config = dict(
    train_examples=50862,
    horizontal_flip=True,
    translate=0.06,
    encoder_norm_position='pre',
    encoder_qk_norm=True,
    encoder_inner_norm=False,
    decoder_head_dim=64,
    decoder_inner_norm=False,
    decoder_connector='mlp',
    weight_decay=0.4,
)
Rows from block 7 of the image encoder of a small image captioner, named by matrix and row number. Rows with one number within an expert belong to one neuron, the router's apart. Each number is 500 + 50 x the weight over its row's rms, rounded and kept within 0 to 999. All counts start at 0. Numbers have three digits each.
Before each expert's rows are labels from the 100 images, of 14976, where the router gives the expert most weight on average: "colour at peak" is the nearest of a few named colours to the mean colour under the peak. Only what is clearly more common there than usual is listed. The data: regions of photos with short descriptions (Visual Genome). In brackets: how many of the 100, against the usual share in percent.
# router: slot weights (encoder.blocks.7.mlp.router.weight, 32x128), inputs 64-127
# up: expert up (encoder.blocks.7.mlp.up, 16x32x128), inputs 64-127
# down: expert down (encoder.blocks.7.mlp.down, 16x128x32, transposed), outputs 64-127

# expert 3
colour at peak: yellow (57 vs 0.5)
router.6:480412449457433587540517540497565463597586468458538511568596503489564527513421493505514429438546461412511572606448552478419558560508464449427485543529489502551529514413449481400435559550471498
router.7:479413452457427585535513539498562463593586473459538518570599505490557533515421503509516429434543462415510576616451559476420559564507469451424485533537492510548527512417445490402442564544472497
up.7:486572543538548488477481432470489557455472515539515506463443412508435403472587469478441543492445512538515470405520453519547379461508513585533495440484656454532475526531531525508569468439546552
down.7:461486495423490583502426477528410464475561550509594444500540433422532546573484541420570529517541463504590472534533508472505463448421455467472504364572510456502572477443509454532523474385520469
up.8:457589559512509491542538458532430554473405470562445537436404389451509423513572507521457580452465534564478396431543459433556415482469585511520475473420511513554470483576573504521570389498575483
down.8:390458493494505411522516562516537502623474568434459443460560519459572541485520480497622422577494582491522533523457439487506523574533465441476493464507509392497492453512514496510514422476456506
up.9:436456464507474509415440499457516553517423499471389529525508491567456527435487455468512489509439572489516472411622434582499498438462438566504545512526513523481456541481492573647563544514463454
down.9:433542553463460543491492403457439411520610474483599485556566462459543507564552502493538531483507489604517483601609569513557434543457511486498518517529499464511509530438472471616560507490584523
up.10:462563599536538556482547413573475506485485485592476481423452480526492408608566520454470512440514539555531493516499494454528442503554603511507425477482493439585474502545572445485459403477568543
down.10:455551569419478774488476516463469477510596524479634511563564465428484496588545538478536502582532533583496511498571471479540445524503456412475479475548494460545463492423496461506506454506520464
up.11:482517526442475544579552495558530504469542438541564523493526464416522466478493589490399506484549483488565540529449505461483493547474534436457445460548487443518540387471493438459454503469531546
down.11:463556521486535530503509370484486450433540474482538486511561493480550473561565498533555530484469509527549501603539521481543431623466526474466522474492556432480464500473505538533614507448548521
up.12:490606517585538530449476519441421496466420551499414568472454457545409500436565475533544498500406523534451401421546513496493501406493514585602523530434584576480481539586511522547592478531481540
down.12:445535525497490395506474436503426427453557517506524489543542564531475511574525489468549491381552494583550457593541574512611487538439492548505541508551461475432504597430509456576558493475586576
up.13:514473473516481504475491558451513417576536523466486556534534518551504530526473455541635411431493462466417515553491568484431563498532495519504495604476522609531500577482473494458471517612462486
down.13:586457457533517460497511603493560617539395493513426529433417545534435519463435503473526489495481480406485498419431450498465591474563488497510479489478494551500516451558505516394446495501421524
up.14:476549576506489533544546395502468514514299461578490542447338400499413426533559546492517519494516513553503487498590484489531394496525558516524454480505468528553489468592540451547487403462531519
down.14:466477505495463657512469566462459561590593522519609466461509542377455527504452536503679456517489516500531465540596515468442518489479490494479546466544517425526510521490454485566535508477528493
up.15:493561491568520494430458493454443506489402549485421586491462436555405512449548457512536489495397526518466414390573497521488494415475496602587532528465543555493478549570503546586596488528487513
down.15:472553536469483471484436395494420396451598489478528515558557489515517499583538502471510511443535520606530461605565586473600426524448485512502534528538447478467496561428512445590557479476609532
up.16:517596561561527432441473460494439587486467529537456548421426452516419460495578486485540514552452565604462404455560422530536431441504543548547545438397592519470479501588573499553519420492527559
down.16:455517515505443525501508461523390484523529460478528491526452504496462542518364538471604458460521522513530452532552517436553619519494488494543518437470626463473500559419450501543501462485472521
up.17:448479470522489517411441500441493532516411527476391553522502465565434522435494444474513501499411562494488451410615456571488492421464450588515540524513527533505455559486493572635579537521466487
down.17:426542547473463537451475414485424403483602463485586505543557460475523512583544483494520503494540501589493476588607594548562433522447518490511517544526481486496462537449516461600535531499594525
up.18:519511560584571545457516409588478469511448515575456434417394529563566442575538522508495543466475495564470473498509513456603468467549589562581464482462485487532476488597545466477481369490560518
down.18:453574602512515471501502585469441553462531510469536527621579528528504494527588531506623482428475507608551525471520425469536555518550445504456444469512454415516458578414483449520501497565536582
up.19:476501521439469543578551507563538495482539428534566516494528457420535474486485588482401496480551482481576551535448519463474502551481530438453440473560462438521531392466486439457450515481523545
down.19:482554517452522545502505350502483441444565501495547482523569458457581495548569502509526482515466510555547512609531530492551411610460505449456533515528547434497481487459508511541604504476555486
up.20:472552545503495369539535439504490554484437523562493481390424481411518476525525510540444569566505391551544462458512484492570400471508573531488561431518515589469526485527532461592495542428404460
down.20:532467562420475447585505537454585427510403521460481603546451496504447522563439490494601469597543556504545577512491565425480523558462548470465518493588542505433539546452454589535455418590420521
up.21:451588553471463402574578508542392476512499462560511578467502502415461516557515591562595453558546506543428442493512516453482533508444529447479528563458518594433543411552489412519533492563578430
down.21:471430475517494568483545466505571429530495485514496538469445458487453535473457489552349493560499491463398509451494554497505426442521529492548459619439491659480455476576465537505419526507459444
up.22:425488553443493536550497503483563524464520409548550504465491477428509385416551575394452475470522567497599560531492508535477490519553494470480414461584469425555445447467571500474441495471472526
down.22:519530470437509577495522443544521500512531510522576479443505488412566446519478475521530530568408494456540503578556477507484459584475530416457552471522473467491489400507509592522608462529477493
up.23:485556505576510510418474485470430513498390541492385568487458470571411509482538468515546489516412540535461393392592485523508497410473490595574532522451539556498475539559515535597591495523504491
down.23:432548558470475506481464388489410414470600484513579521564561495466509505602540497484522464477541498592526460609574585502586429540433478510503520538537477485508513535416530428587552507482596507
up.24:470470521495530536406502407519482563469409477533464489470438463494477466513551524425394574473467541551553478425524452579589425446479434554523478393540587448523444487509563532546521540369537542
down.24:526433455493510630403543461445529463519568479479508622481501459471462496526487451520468497596461487487413624541525439525604425513528520468472463476477471577450519499498500499475485472516477473
up.25:470532565526535465508505411511488536471377474560505570430342417462466436518594532462507502477489530555514510473572443488514403467553544520536452466501498514564462485551558475565467419501526505
down.25:481473483454469584507517559507371530577610517507626494458519527360516501481455498476615504510479497495564505568605481527497556445440514446494546497537477406481519468439502513588633500523512511
up.26:487558557573547585438505491509413511488368539551404500427401552554492499549570506518548492506441540601461417444566497500541504381505535580615498529456491548499487519634532482562547438529525460
down.26:519497515462499491491434473460384528485556466522576496546511558473456474640507470459558511454555518555581443547494475468552537501428486536508558437573511433538542538417506428524560495514614525
up.27:527458463525611396469552480589515532558437497500558516482505419497487516451515471476525494590451484525517555432463454496477419469506496491528541498498439500460490461473489458423566523501474579
down.27:534545400506491569464526523571468439515474444516547488478559484587629521501592453539430456514470547455430539514443488507439563479456434520504508435470510552429421554550454549506421546495515492
up.28:475513558509564403513487442516516580440397489550550483442355489459472438468575516469487504520456526552517508446575412528523413422530504535550456437534528455511452465528551516559494448486508514
down.28:462480490465456547506489552520320546497589498492590512501509432436482502511467514495508513537532493505613490596465504523507544364447502466528574491526469430471481491406519462536622474504499474
up.29:510554563552532492440507437496462561435392519542484524438395441515438451489577469495481568467446537556513444389544415492544427435512558596567483462446542507579488514578571502566512429474523562
down.29:431467491488520541466542473574465490555547492514645530504532504426437472532470498494579508424458547539552420514504505507498499490437525488517576463565505465410484489505551521608579497443448515

# expert 15
colour at peak: white (44 vs 5.3)
router.30:439431518452533475474458514538586516502483440523507483477465556494575449522539512403525436517440560513551600552554468575487514431578482562538427521587444477552408494486555529519404488551481433
router.31:443439499405483393499485484510579548508490431505547566507499474439523477471502504415488443518506547501610576503542432579474452495526465499480471484619487459561440471462531524538451517496482464
up.7:479502511514489560472477421488497573427430505531427472480471474554460491459522509484390566526492527548534469400539442524582409478464474514488522361499467427489491486499525537551576517348511476
down.7:484541535581483431524436503500554519453398541516397514543494469593518531522528526519503516473578474500449542433372443501456511402507463581558440536453461483516511563537513430394439485523545511
up.8:551475459571436502466526461538443456566490521484385499509525475569514517626448485542571552534536469472424419433476517447566531523439495436494539562426520541468570504539452501522545568481609519
down.8:462416458621496324481574537483560490503412477503424478484509514569473445487487506500447469532478569458448491550489545536456531468502553512474498510436484463509487521565545530522516529512446470
up.9:506514516548497553420531533545450366593445530513372552484483520600494563575499505551571459521488495556400435497502548472477551470479526558536529600466477614482521549583485437498519469582544478
down.9:575531447472493433481507449444447575538479405544475528474506514490526573567452485421539495473521470493611446543457526506537525499467469537517543431547515440458551511463493452491587492480555520
up.10:558487462518459443531558501533436478626557545445509508523562481500477590589400467555517517440509430476467465523427529447495496564427566448443562509470603541477570522508437448445539481498554554
down.10:463573544495502372502552431488530441449568483516505447516541455496581500478545519498447466533448400474473503614476639478552445480421497494529571487526446490459519516408470501620548505441484447
up.11:623532441566531463485468500445504470475542647434541496572546466526452548464458441525458587490471409449453506466425528487503471507509508519522550479466559484463515545484438525466559526464474566
down.11:427461495571394489423431516427524452577493499421476549464433455553542552553461551542500530520540499490444499481517517506487490482457585532570502467441510475421505535541593500531475549512488538
up.12:488496449495456510490476410479500562447449511460441491553530477522436555464476491497404569546538511507521474398536454519564438500412468445453585408507479459442507452482479529546616540385519473
down.12:475518529584496418514411501496562552478373512496396555523486482566475524560525502522515539475557462500469523408380427484469515429546470556535442490443420486494500547527515425367424509509543506
up.13:562625538501545513506475468474518543424526511530555470470470482454464456451526498480405648492467471513526518492402524510556440472531560532544473415509490455462480502521527527455487437403490551
down.13:457526591526471498415433488509447455498563506415511483580553503556461525569549587496486507471583506592495504525512519468533474508508478563512467496502469458426516586430472414552482565431575546
up.14:577551460507515461543522533521451474446557556478538450538534512481540552524445506551428637532519407467434475489389570442563517519481516435483536494460500479430558469485440483457532519475512510
down.14:426494556587532414445514527530597478456436445437381432532506461600508444438523419574487562486516535477446525422400510494472508494558509545490436453417494538460438522566483550439448506487437491
up.15:474461398471415525455477445451522544603465490420428563601626428536429558463420484483502496463584515437534511444536453528486457564429446438407543481524478500534500514450484535551531561476488477
down.15:477585567526575449501475562509515569385470514474460514572564602555412516577580510505567510416488499566514487426444429475504555541571422515441436463508437462470466568430485425419428484514531530
up.16:518580531620519498482535440458375532474433569528426560466474431533421503471514507534499559484492499550458370411525469480530422473454524533530544479376569570518514522582502480543595468466542568
down.16:530458501590475378547493511489548613537360492471384513496441480587500448552473563518523570499561506427497542418365448523451556387526482590578465440460529491534504549573507470410463490548498495
up.17:509604554585505525511538426456428529460422536536415590459472405513391485446511509519481529476509503556485414395546462478517406517475555521503524481435610553565517497583501470572560452471523610
down.17:499486519585461331520449464502567544527370533426352444510465501639477524568496520545472557462548419477474497426368482499502523408538500566551457464429544489480443570546476464455428519500549513
up.18:568528467531486482533517532458470434510562543470579445531530543488563532475466465563433559517559471459457479514419580421523510566489544461451541507458537477459558507442447474398550513478485520
down.18:436421498486505370497512503436486518460525509464452430518498520599488496525516520510492509564526492535496533463480521530518556525546479515484522568470441473470442529465513469458490463473494436
up.19:475485560499610536503490467635515510451467469549495475452430580496595446578553528471508464505454536538514535544526479515509481419563529584608448507520472441584456506540546486495454435546521470
down.19:549461435485448468512524479501447491580462489508497500423406447517555496446391484449475477520548488402568462549459532503502509397431512550564596519553505493490533481527513516517581517487491473
up.20:548536498537501332565536499461448386469543531448535658509488466500401560433496477577535479524523462476419435470476556465528495494465569495518592539448536538453545491585468417482573439520505505
down.20:478515557529431587497475421492537434547432415428428441530477446525500447516463438531418448557540584514452519500463550578528469481508473550549472543462514565490522541486426474464425465533513441
up.21:514450471553461593441546392563481549509458527480443441519507464552554516583463503508372598494531504502477450433518471468602434513465483486458513403491482454568528474491501503537486521412549501
down.21:446462482521449410562483545519483540530405533512443490486422420532628472455449551472537564572535503451508526444441468523410580410512502553564480440482504452506478516511502483377439518466468407
up.22:551571484518548290571525477493431377482532532473555600492465487504481535517513472553550490545527464506395457502467529453498498522485533487527526582460579553464553483596464434479559426552529527
down.22:457503520536456622484471421457540463518525406433488463497438450541517475514452422531403531523521534502463512481460484533539484468461480558551449529458484524423487552518449503482418511512528470
up.23:507563517573476512461576436467358537488447558520447561486476413561427524484506498562482540479540505537467372418526465474540433507409503510492601471392594539520568513571489456538611492463550544
down.23:507457485608456349509488482503542585559360494502368535479430495601487465582466497515552579475537462446504525416391482540482564423512523581550499448454512451480504559559510492448469510488503515
up.24:466490565493608530510485480618522524439460465560492473440421586485588437558560529460517461512445536559521528546530486515510486416566519583606445505521471439569446495540553494500453431539519465
down.24:559465437487431488502522484494456523589472481499493521412387456490532493472364492458480496505549493410570491533475519502506519377420535534585600507557498490491536472515509501508572510495486466
up.25:548564488523486441569530460559432536491501534485492452516508461519476535598474485587460568531593478520448435418489478426579471526422532434454560462439519493405568467564466462542535473426562499
down.25:478467500460480487514607529537485528543507430483562397486433477462546425481437387514516548494498485432568554503532466491514539471468590468505532469523482449496439507521557524495521499474423541
up.26:537553472615536537502523469454438495485474599480445575554519392552352547508481434558468562472466468502467394431484505488530470508470506523515553463439561510515518552529467512475678485450504559
down.26:363549517554473458543498508487528504453439514468409524498469449517470463518521487500529520528553504507453469411446490438490516441508513518495485537415410497465551547489522504508435469511528507
up.27:515533559553541497465532513576412413551403495540431517439441487530515475589539549551587479534474518579384418500535501510517518482492571521576536605438519617521540567586515433478562451572564462
down.27:566515485496490397476457453484453591483419483462485493541482502519465475450439517429553550464450441492606547435404452465461530546500450503454536457577528439458500460493489478426540489493522495
up.28:537519465549481474504519471482445470490506555438488496551556453534477625508385422560449590508494441468450443485483525463534493561415514485472647507454580512461579550524385477493622500490521562
down.28:436534508574419416441490474520528425426501453465482519537505507503522459514485512528493492446561527507408476542504507426509510483511543544605505498449531519478518531521585507604503562476531528
up.29:471494568496608533501483472620522518452459470560490480447425582489582445572557528466516452503441533555517532537531485515509481418557521590612443511521470451574449503553549489503454433550516469
down.29:554471416486433471508518482511446506576468475512492515405381464491540508452361504456474481510546494418563467527459528506512515388421520544573584507564508506497561479541500518507573515486482474

# expert 5
colour at peak: black (83 vs 11.6)
router.10:533535521447461467580558459495503518460531460527593546505526411410453468467486524513410547457555470498567508490434484464485423576447519444434507431506524470534546461466489459480483512437536603
router.11:534537525450459471572555454496500516459529460531586552496531409414448470462488532511408540458560467494570505491447489463484426574438522445437510431516526464531546460470487457479480512427547597
up.7:515493514540528431450482523457470445573479524486460531461431526538466519525517451522630444500447492510428458475509513479486535445518532550554508647463524613497473541547529495515567464643472484
down.7:418490541539491461498539463536501490494553538502513397529536419522607594384546526520562441530470521551467518555547542526462463526518545457504472473442490422420463453509480545566542494472485504
up.8:513487504546603398486457460558478477517441509498495485473453537516504524608524485540586525582427500516432496473511469498592477391549562539616475524490441545460477494531513490522516418541513431
down.8:534559449468489545509536519573506550501520536486567541460488460482666608434472489520551508625512388430509519480491495531447550481490535459496516480552470378515452488500516518455534518421483423
up.9:502477486536559366469444579449498403552506528464464533490499558507445497489506440529610476558408498477460492489474540517516575422519513530571497591486511616440479561495472557509533514544465446
down.9:585348502486504504523507560473486566538427512467515509450447387532645596540400542457586486629490494393509442467458444484438523499486500463501539402542454365478513458505468479477480535448411461
up.10:583575562562532494520528416550393503502461554539495523433445448509453505580545508586517530497505453582410390454468483438547429484474576507518538479372588532507542497617495463492562403483542552
down.10:512446524538501457457551605486495545548475490489486537533479570541425526492530491512595494499521475517491494434521497488505612471530491564499465376471437447535485549499506454500433567399443531
up.11:538502557560548393462489442549452446505488522543501463483442539534542506618484457471551528527427487542456473461475486507548496429534520571581518555484439526442486504561542520514557444532536406
down.11:545471476463468468418604524526524489528551491357540502466451499462544421472460487483599529518509508505508520536513419443483534467443501483506566418467630489455408464542445529515606547418447563
up.12:550406433463511441516467560522593436549568479414568426556537493473616508478465467441431454453502453432525583552453532505456567519638476489489406503535482441499486520447476525429456524549409520
down.12:390507533588477525515544541493587452436515498482497472500528538545464491462584532585455490475504464495425543550547573548449486569530512498533439491423427513564447527528496523522493521446479536
up.13:557564491561549352493472456483464510438471599475485547494418483510446538491553453541528531536449489524426446440509476506483456419474496552551558511441540582465504555558489527536593485495491510
down.13:514449455531420556509530540486495555610486522489530534434426445497576529541389443469555503584558501443503529431491475506484577419423515535580567487505564430533499473532551481493482508485483439
up.14:592477460501586516451457499469489468535547507474491509489449472541451510531535432496618501470439431474430493512464506497508512446523573551563465598497513583549484546508518557446484397571470493
down.14:472464486477480606472571391539488495621507499431513533455504484539483537583507454475490576594462504528530463442545575530505506471497512445466469477539338521504462496431565519537471485456534443
up.15:581539504604558399456482443478450507475457617489450547481414468551452513500536445533533540517454472530398438431506467482534460440481520563563541500435555542489506547561501523546611462493496518
down.15:474438485561433524435508548517537538597500550509526536474426437515559517522455442564586478573572487462461516420507483520482538439484534551573496426437543426475458491540541481484442516425452476
up.16:568564509506453515525559463470397486525509521510494612524534410488401531487472517630517495438547446502458435487476508428462463542391531471464617527410563637540577482507443449494534522510570568
down.16:563553538486501448497437497477420574511458514494450503540492522550460514616485509436532501473610493531576486465412469475535541430477394588531517490579502457487545566437498362440486494518575479
up.17:519481563567617518480455503497527454468515514517531508432387498514480456502553475478539484474416511507492536518458529502524499400593559620641441541502469530532428539537562534481477415538464496
down.17:455574534496505471467454345478483436450545484475542438542564433490609537498531503469510552527482501589516509559506541445481425493463511496466513414516504417520473508467517494549560513392609436
up.18:545481551559553533482499436580480414546497529523480537469469513551556445613514461504538472443477474532484483534468535446518480500548592540542466613469510530611492541526546490434450413624513556
down.18:554592592422542467500496454465416478425556477475535505578537519495538487544554497461499502438516464558578403584448502470543477533492389515419498465617482479510551517414494492564530531487556452
up.19:551420506520563420505500482507483405562507480457480550502422524492462514565503453521596460477487455511481469498526468512483526469517539555543506598486466581479497539533544495481543478599523449
down.19:545559511507521373583530453399454573487460561419466412475512498510499455521503446415525390497483613471498594525484545516507495406443512542536526464529485466513539536491402533540554504513495465
up.20:510463538541511405477534548529452516574487564566578505489442532517530526501483446485519486460441512507520499525477517481492548483491530636539447587472517554465438508564526552492516472519523503
down.20:460528527545476473558484464512557559534510579473458619444535503586558411550499584542593481475510429534480427551584611453546539451537477546527512523564475438500569530541488431527508623516498585
up.21:511508511514546512457430569489423410498527505459490485449425560516508490523560429551641469533434520500423454519497549494509565449515541558574522590445542552470472559542526571484534415576460479
down.21:476428425586410497524380534550510530496508581438488594431472490515534532496424546475506489463528497483500542473516514464505568508512550552501469413424482407461520507575512489510435474474484542
up.22:551478484540539405481441566415453438554517560436476513491504499540468571489485435554592500493451456473419470477479530482505539487515503531539547621432567584446483564525502539459533471584442539
down.22:463511472512415375484456533485515506553459463428460540467426472524526526488434488409544427483600451462482603479393467501455567494447538558554520437520482445452590511530457491452455518492479527
up.23:515559532515652362533479487512495521412471509518521511465426576475490496514570506523566491603426499545447503463509502493507480362572552552670465469484463574441455486580523501509519432497487467
down.23:426521514480438636453439497550463506567534477425592504490512407436652548529536467536613543582485516477525487452584435470469534494486517470531446434488488365526445458537510503498494518442537511
up.24:470457506475477448446526443533507469596501579535423467541479489486464523581526441440502481489507497488508476536453448504555464442586508554580484580489555596427541574526484519610548511595456376
down.24:480541444438412494534550631545549586509481491622405522492478497517465495540546466537492472513496505496514495494432472520468563601489456451459449473479458463447533487517497507490478438489443437
up.25:571594579479521489552534504491510439386549469552563570446505462451470415462553537521482493462522450499513534533431553433452492535554628475489425521492516512508523482503513458432465438516506588
down.25:482502462494406481486479474500461463577538484521561507461454485475595502569435471473563488471599491508532510575562505519554530495403546547593576475506464432487547509498495482594585510492547540
up.26:459529546473552486491424460436577551428481464526510569461431461483415428449591494444497478478428541512539542449533446562435453458534473546547444470571539521501395542494562584533545491482450522
down.26:573562534432504546531455360501438468520573454492547503521533408462564544567478581440477485542506537555566483556535584508574404507433460449460547560562559499580550486450529469544538507496567448
up.27:554478516550624495475448452562550482488489506510514452478425542514516471553540499493526529526417490506479543523483500502571480397595564590674435485507430502499435503528543514483459411514486480
down.27:501570511439462666526487431549476487455575547452610482502533391409630557464530488515523519596513477535512411560546556441459481500401490450477528522539477388550502461487531505538572518454550443
up.28:498464486519570415482437523456521445597510500495529483465456571486506477521538483493627461534453521514454513540503478567499535412568498623624435591540498589501449490527506543488520460610467464
down.28:456477479430433602516509531524460546579542555498577551479496375489668558441469553458549499526525491509559411548539579490416539515471530494511519490516448333504495447465522464570514569502457457
up.29:507530521541551444469492570529441450487478531485451491442394571507514529555538475539607434534428494552432441481508510480502547413529538551578505595469517584451496504598512490507587439585514471
down.29:471455499526487417568518449553517440408560529508523517487511455538560588379548524552500479444445444528494484616545616444504479522521539497535481576449517455522426517505584583627528507526507524

# expert 8
colour at peak: brown (67 vs 32.4)
router.16:547563487600566556434466478433457516456457614485412518495461488618446503443529429521486536487429488509462427445524493490509480450488509570584541490423556508505509571545493542525606468485498548
router.17:557449509596558557392496478541476501552448578502424458472445585621547519560499452524513515505446475514429459495538491476527498428495551578568510508443458504568502514540506502506511419510521464
up.7:520461444481530467508448612470594457474672513452563440557586597494567528447463482486474499560469456429499585583431562538460611492557460495508504507531481442384468509402450548422494556512448470
down.7:470553563564529486496434531465552511417449527489413506535499490607474495519544527525452477500556516511431507418422478483496511441559455562512430521452503517532497587513488422432405504501526465
up.8:502536525510577473485418472430503587371474509498502534453424470508444447417611474477425529497429538528506492461519462540511447438526497536546488418501527494496445531523564584532527465446475529
down.8:519491484568392516503453598511499524613455494505503493450402401513575508485436497439560495525563508481474488449517463487438560382434533533599558452485508446497553524532498462500485497495496519
up.9:483508561511555502485483447541488618444456513560490446428423515510481462541554487489373556511453553551486487453543411515549438460498507521528508381491531444497483499527558542554527453428543500
down.9:508463488575396622493471506479537438571530498506526506468431411506536526523444497482428480540582508490406536440511485506498459380457542520607503530455489527502518530554512469503440496496513513
up.10:438498547454457428561513538557535525492549440547599472468499602408581422493568566432436481603543558512570565530452508530489504557576489437434421477568478451486465459488561475436432494506493477
down.10:520496491503470404524497500529545595517430571433498512486463356517582549434467483450518597581470539466458522481445492591425465455480489480505503458484503414605478459578476555437562475531452461
up.11:470378460429461416528496571498607483542574457486549540546571548449564513464460503456544462525531510471550576569459516598424563579516430450413487544584468503485487489375467515458447581560484472
down.11:501515516550471505552536518529596494453453437517411401473456513533482567512456505492404549492513516452412560455442533481525475444507490523595484504411429585497514538552542479452461418512449470
up.12:496483554520505526474511444622477601530461521574479397450432553526543501576485484503373555514498523554483478468546415499564442472482503499506517389484539408508500472530527508541519466428546477
down.12:457438508566452614515485472500577427518529511493503491491455496532457499513470501544393493511568506492383524434509499508505462420497523532575461514418486593504480534566499505523372492510493511
up.13:427538605500505511525566479565480504495476471604493515412433516492512418540601626498549441504542595558493483495532479475519497475521560491520455539495503540508479436537611424515496437567547454
down.13:446493551556414485513413561493500507569478495476465484516447397550563535465481521502568529559570496513458525437500537457421510397477503541584481454479541415536530544509489421523446495485514468
up.14:466463523438480403618556579530542493479579477524554534486532447423544492496468549506448400561564488478567537550450516488423495565518525411436498493532458465468517428463490420465428515552508456
down.14:465526518555534529472546550460544447543582477509439491494569524527493522448527445553439491463502471497522518576520485519438497569506551449481493491457537485549444530447514538621519462542407462
up.15:438534505397400451547524476482528494590529422513563580518564429460500491487498515488530386475563529494532528503496464520411503583474420447397498576532506540501491513461497478507458574559521498
down.15:485528577542545475497594467477558497430459539512433522547525474535477430482557509579481507527459502470455541440438489500481462448592441496457405508454452551533403552515537522418430477456473458
up.16:414527568445478469574538529534520484495524437564519551440470534460515467494587596471544340536573576532532514540508517519449560506532517454466462525532439518457470437502576438482482469561516426
down.16:539555503520442392492418540557464539516412452480394468484472331557614511385496480472542542551541520495534540507447554454401499424460467539539506456537518374486567493499511455504482509487482452
up.17:473406503457455486543526458582504518570528455526513480475513542451594486541453547481485511510537495470525518570475468493525477595508491413387495476518466453569507418450512485464436513479520430
down.17:458469482592453388532571562409553496486415536500364523470452573617484504558478520591506411447563483471459505456468516499469538500472528542522498549445518529527479524480517470508482464568522535
up.18:441511525407485401548499563509518614465534423521553438493461570440535476532581523464468452583545561505584556546530489550519482524560506429455432433567446417403472475502522496509444479415493435
down.18:417512440540502370456547532549577436477505487514465527452624574572469504472612472523519451406451511427456537542574523556439564565561552488453441478410461469429439546546528549567506494454440586
up.19:516486481425472412546491511536535488515588426463525532591549444475498528487527524479484486554584503502529559577484507465426510592495434522415489487505471518474528373462444434430377536499492495
down.19:521467471522548483491527479580498482516470513458353519436384477514493446458456515515438506567435515562416480415519472498492446566574575517479505463521531566483578496447379484497483509471448505
up.20:509526493507540490503435484546542557386509501505532453493475515498518417452548516445379575508455493468530503505442504516520485478577500515532476389502500394463444495493514539463502462406456520
down.20:463524504492440581486497455530488463562611536497602512528510378451662487524533491522575513550495476491462468551578570497470486482445517513563515455527564411554509477517490475627538478420534485
up.21:451484472410452411566531513485531510537532421490570554547552430424472488463450528466448451501539493459635525512483506518403464615509497449426466477565494482507493485468486467482447542499467509
down.21:473574531529502529477460464468517576464440529485441523551490400534572492492497537515538542591509465476483479440413409473449439464505421515515450506499592453618520505516468447387490542497498425
up.22:426535613498529498515564470568478544465471473615491504405432512489496403551597594493529484516516614568493486480537463481536469467524555494529458501496522525511474450544628420527496432536562470
down.22:429471525590449536511464594500567494538455524482442476503447458573507538456494522530525501542544490481414546391498496510420519430529528542568440481427541480502497529560468469487390504486468494
up.23:472442470394510501525460520513614450517613441465594455540554543438569468522478491431487463474514516417549626604453548551486536529572472473463433513599477436507445485387512533424405518518446468
down.23:488450414568507387475635563543558464474406585512419509410432507559485497397446515524481496429455476395460553520419499570467522483526574527519505528455495554456492495562471610518547511530409560
up.24:477431456463462500495484499452591533538566475472542492567631477484514496445422477427441490444494505429580568550479497577438494545508383493467482475572510456527471526370486536493448624482456530
down.24:459519494552566483484540515533529445357490465533436473531543477557465498432562521535394535482470545539439501480441453494524503523578477487444455519438460552499379555527446538451461509474475482
up.25:498549531508567471480429480427515563388482500498500554454431482506436423398620475451457512495435553525506501464520480553489468443561508533550458449508529521485403531529598570532521461478465531
down.25:466490498573399522508479612492524543599443521498493491454400416519563474459443508462556494534549480462481505422510449501403569389476526521586521426478509426490558497536480454495486494485473489
up.26:433467489439452405589483515569546470549552435498571548540532518405561436458456558442453486558536523465551528505462509543456501549551435467419484504551463386458463453455534493429464540507443469
down.26:552509519482498501490474480600493461575502423577486464530573555473448520496471505424526539518476443518559440533444550582561479466410470547461532516563435546442614507503468469411513515503522507
up.27:510482461469527457535449606501564453450655492468577430547566622477607506478498501488507485591476464429505576595415561512467630497561487480499481526528468460381486490424476542400476521543453445
down.27:464518513573511436502449571494560513434440499495386502507480490610484482504512502524467492487549502496428523410408465494485540454554484590532428493420531508493470571529508477419398508505486484
up.28:489536541504568469485425482427513575373480502507502566454435461503440438407631480462451520503436564526515497457525459551493456446535493527543485427506524508486427521516590582535526471461476522
down.28:509510513555408538499446615508504563584480496494515489479437399521572527467468489425574518534552517491485471404506424493411578408463521514570513403485493403490536502529499467488477497481487503
up.29:499509535520553507470460449510488615435460514531483449448428494524472468515546478488366555496453540547498486450541421525552438447507492521531509357492531432508479511520553572558524471415527512
down.29:505463476567398599495464504509509433571529500503536490458410420516521521517424490461442501522598509477419508472502517501512496380434556547600528524477470515511542530559508497533454503513516523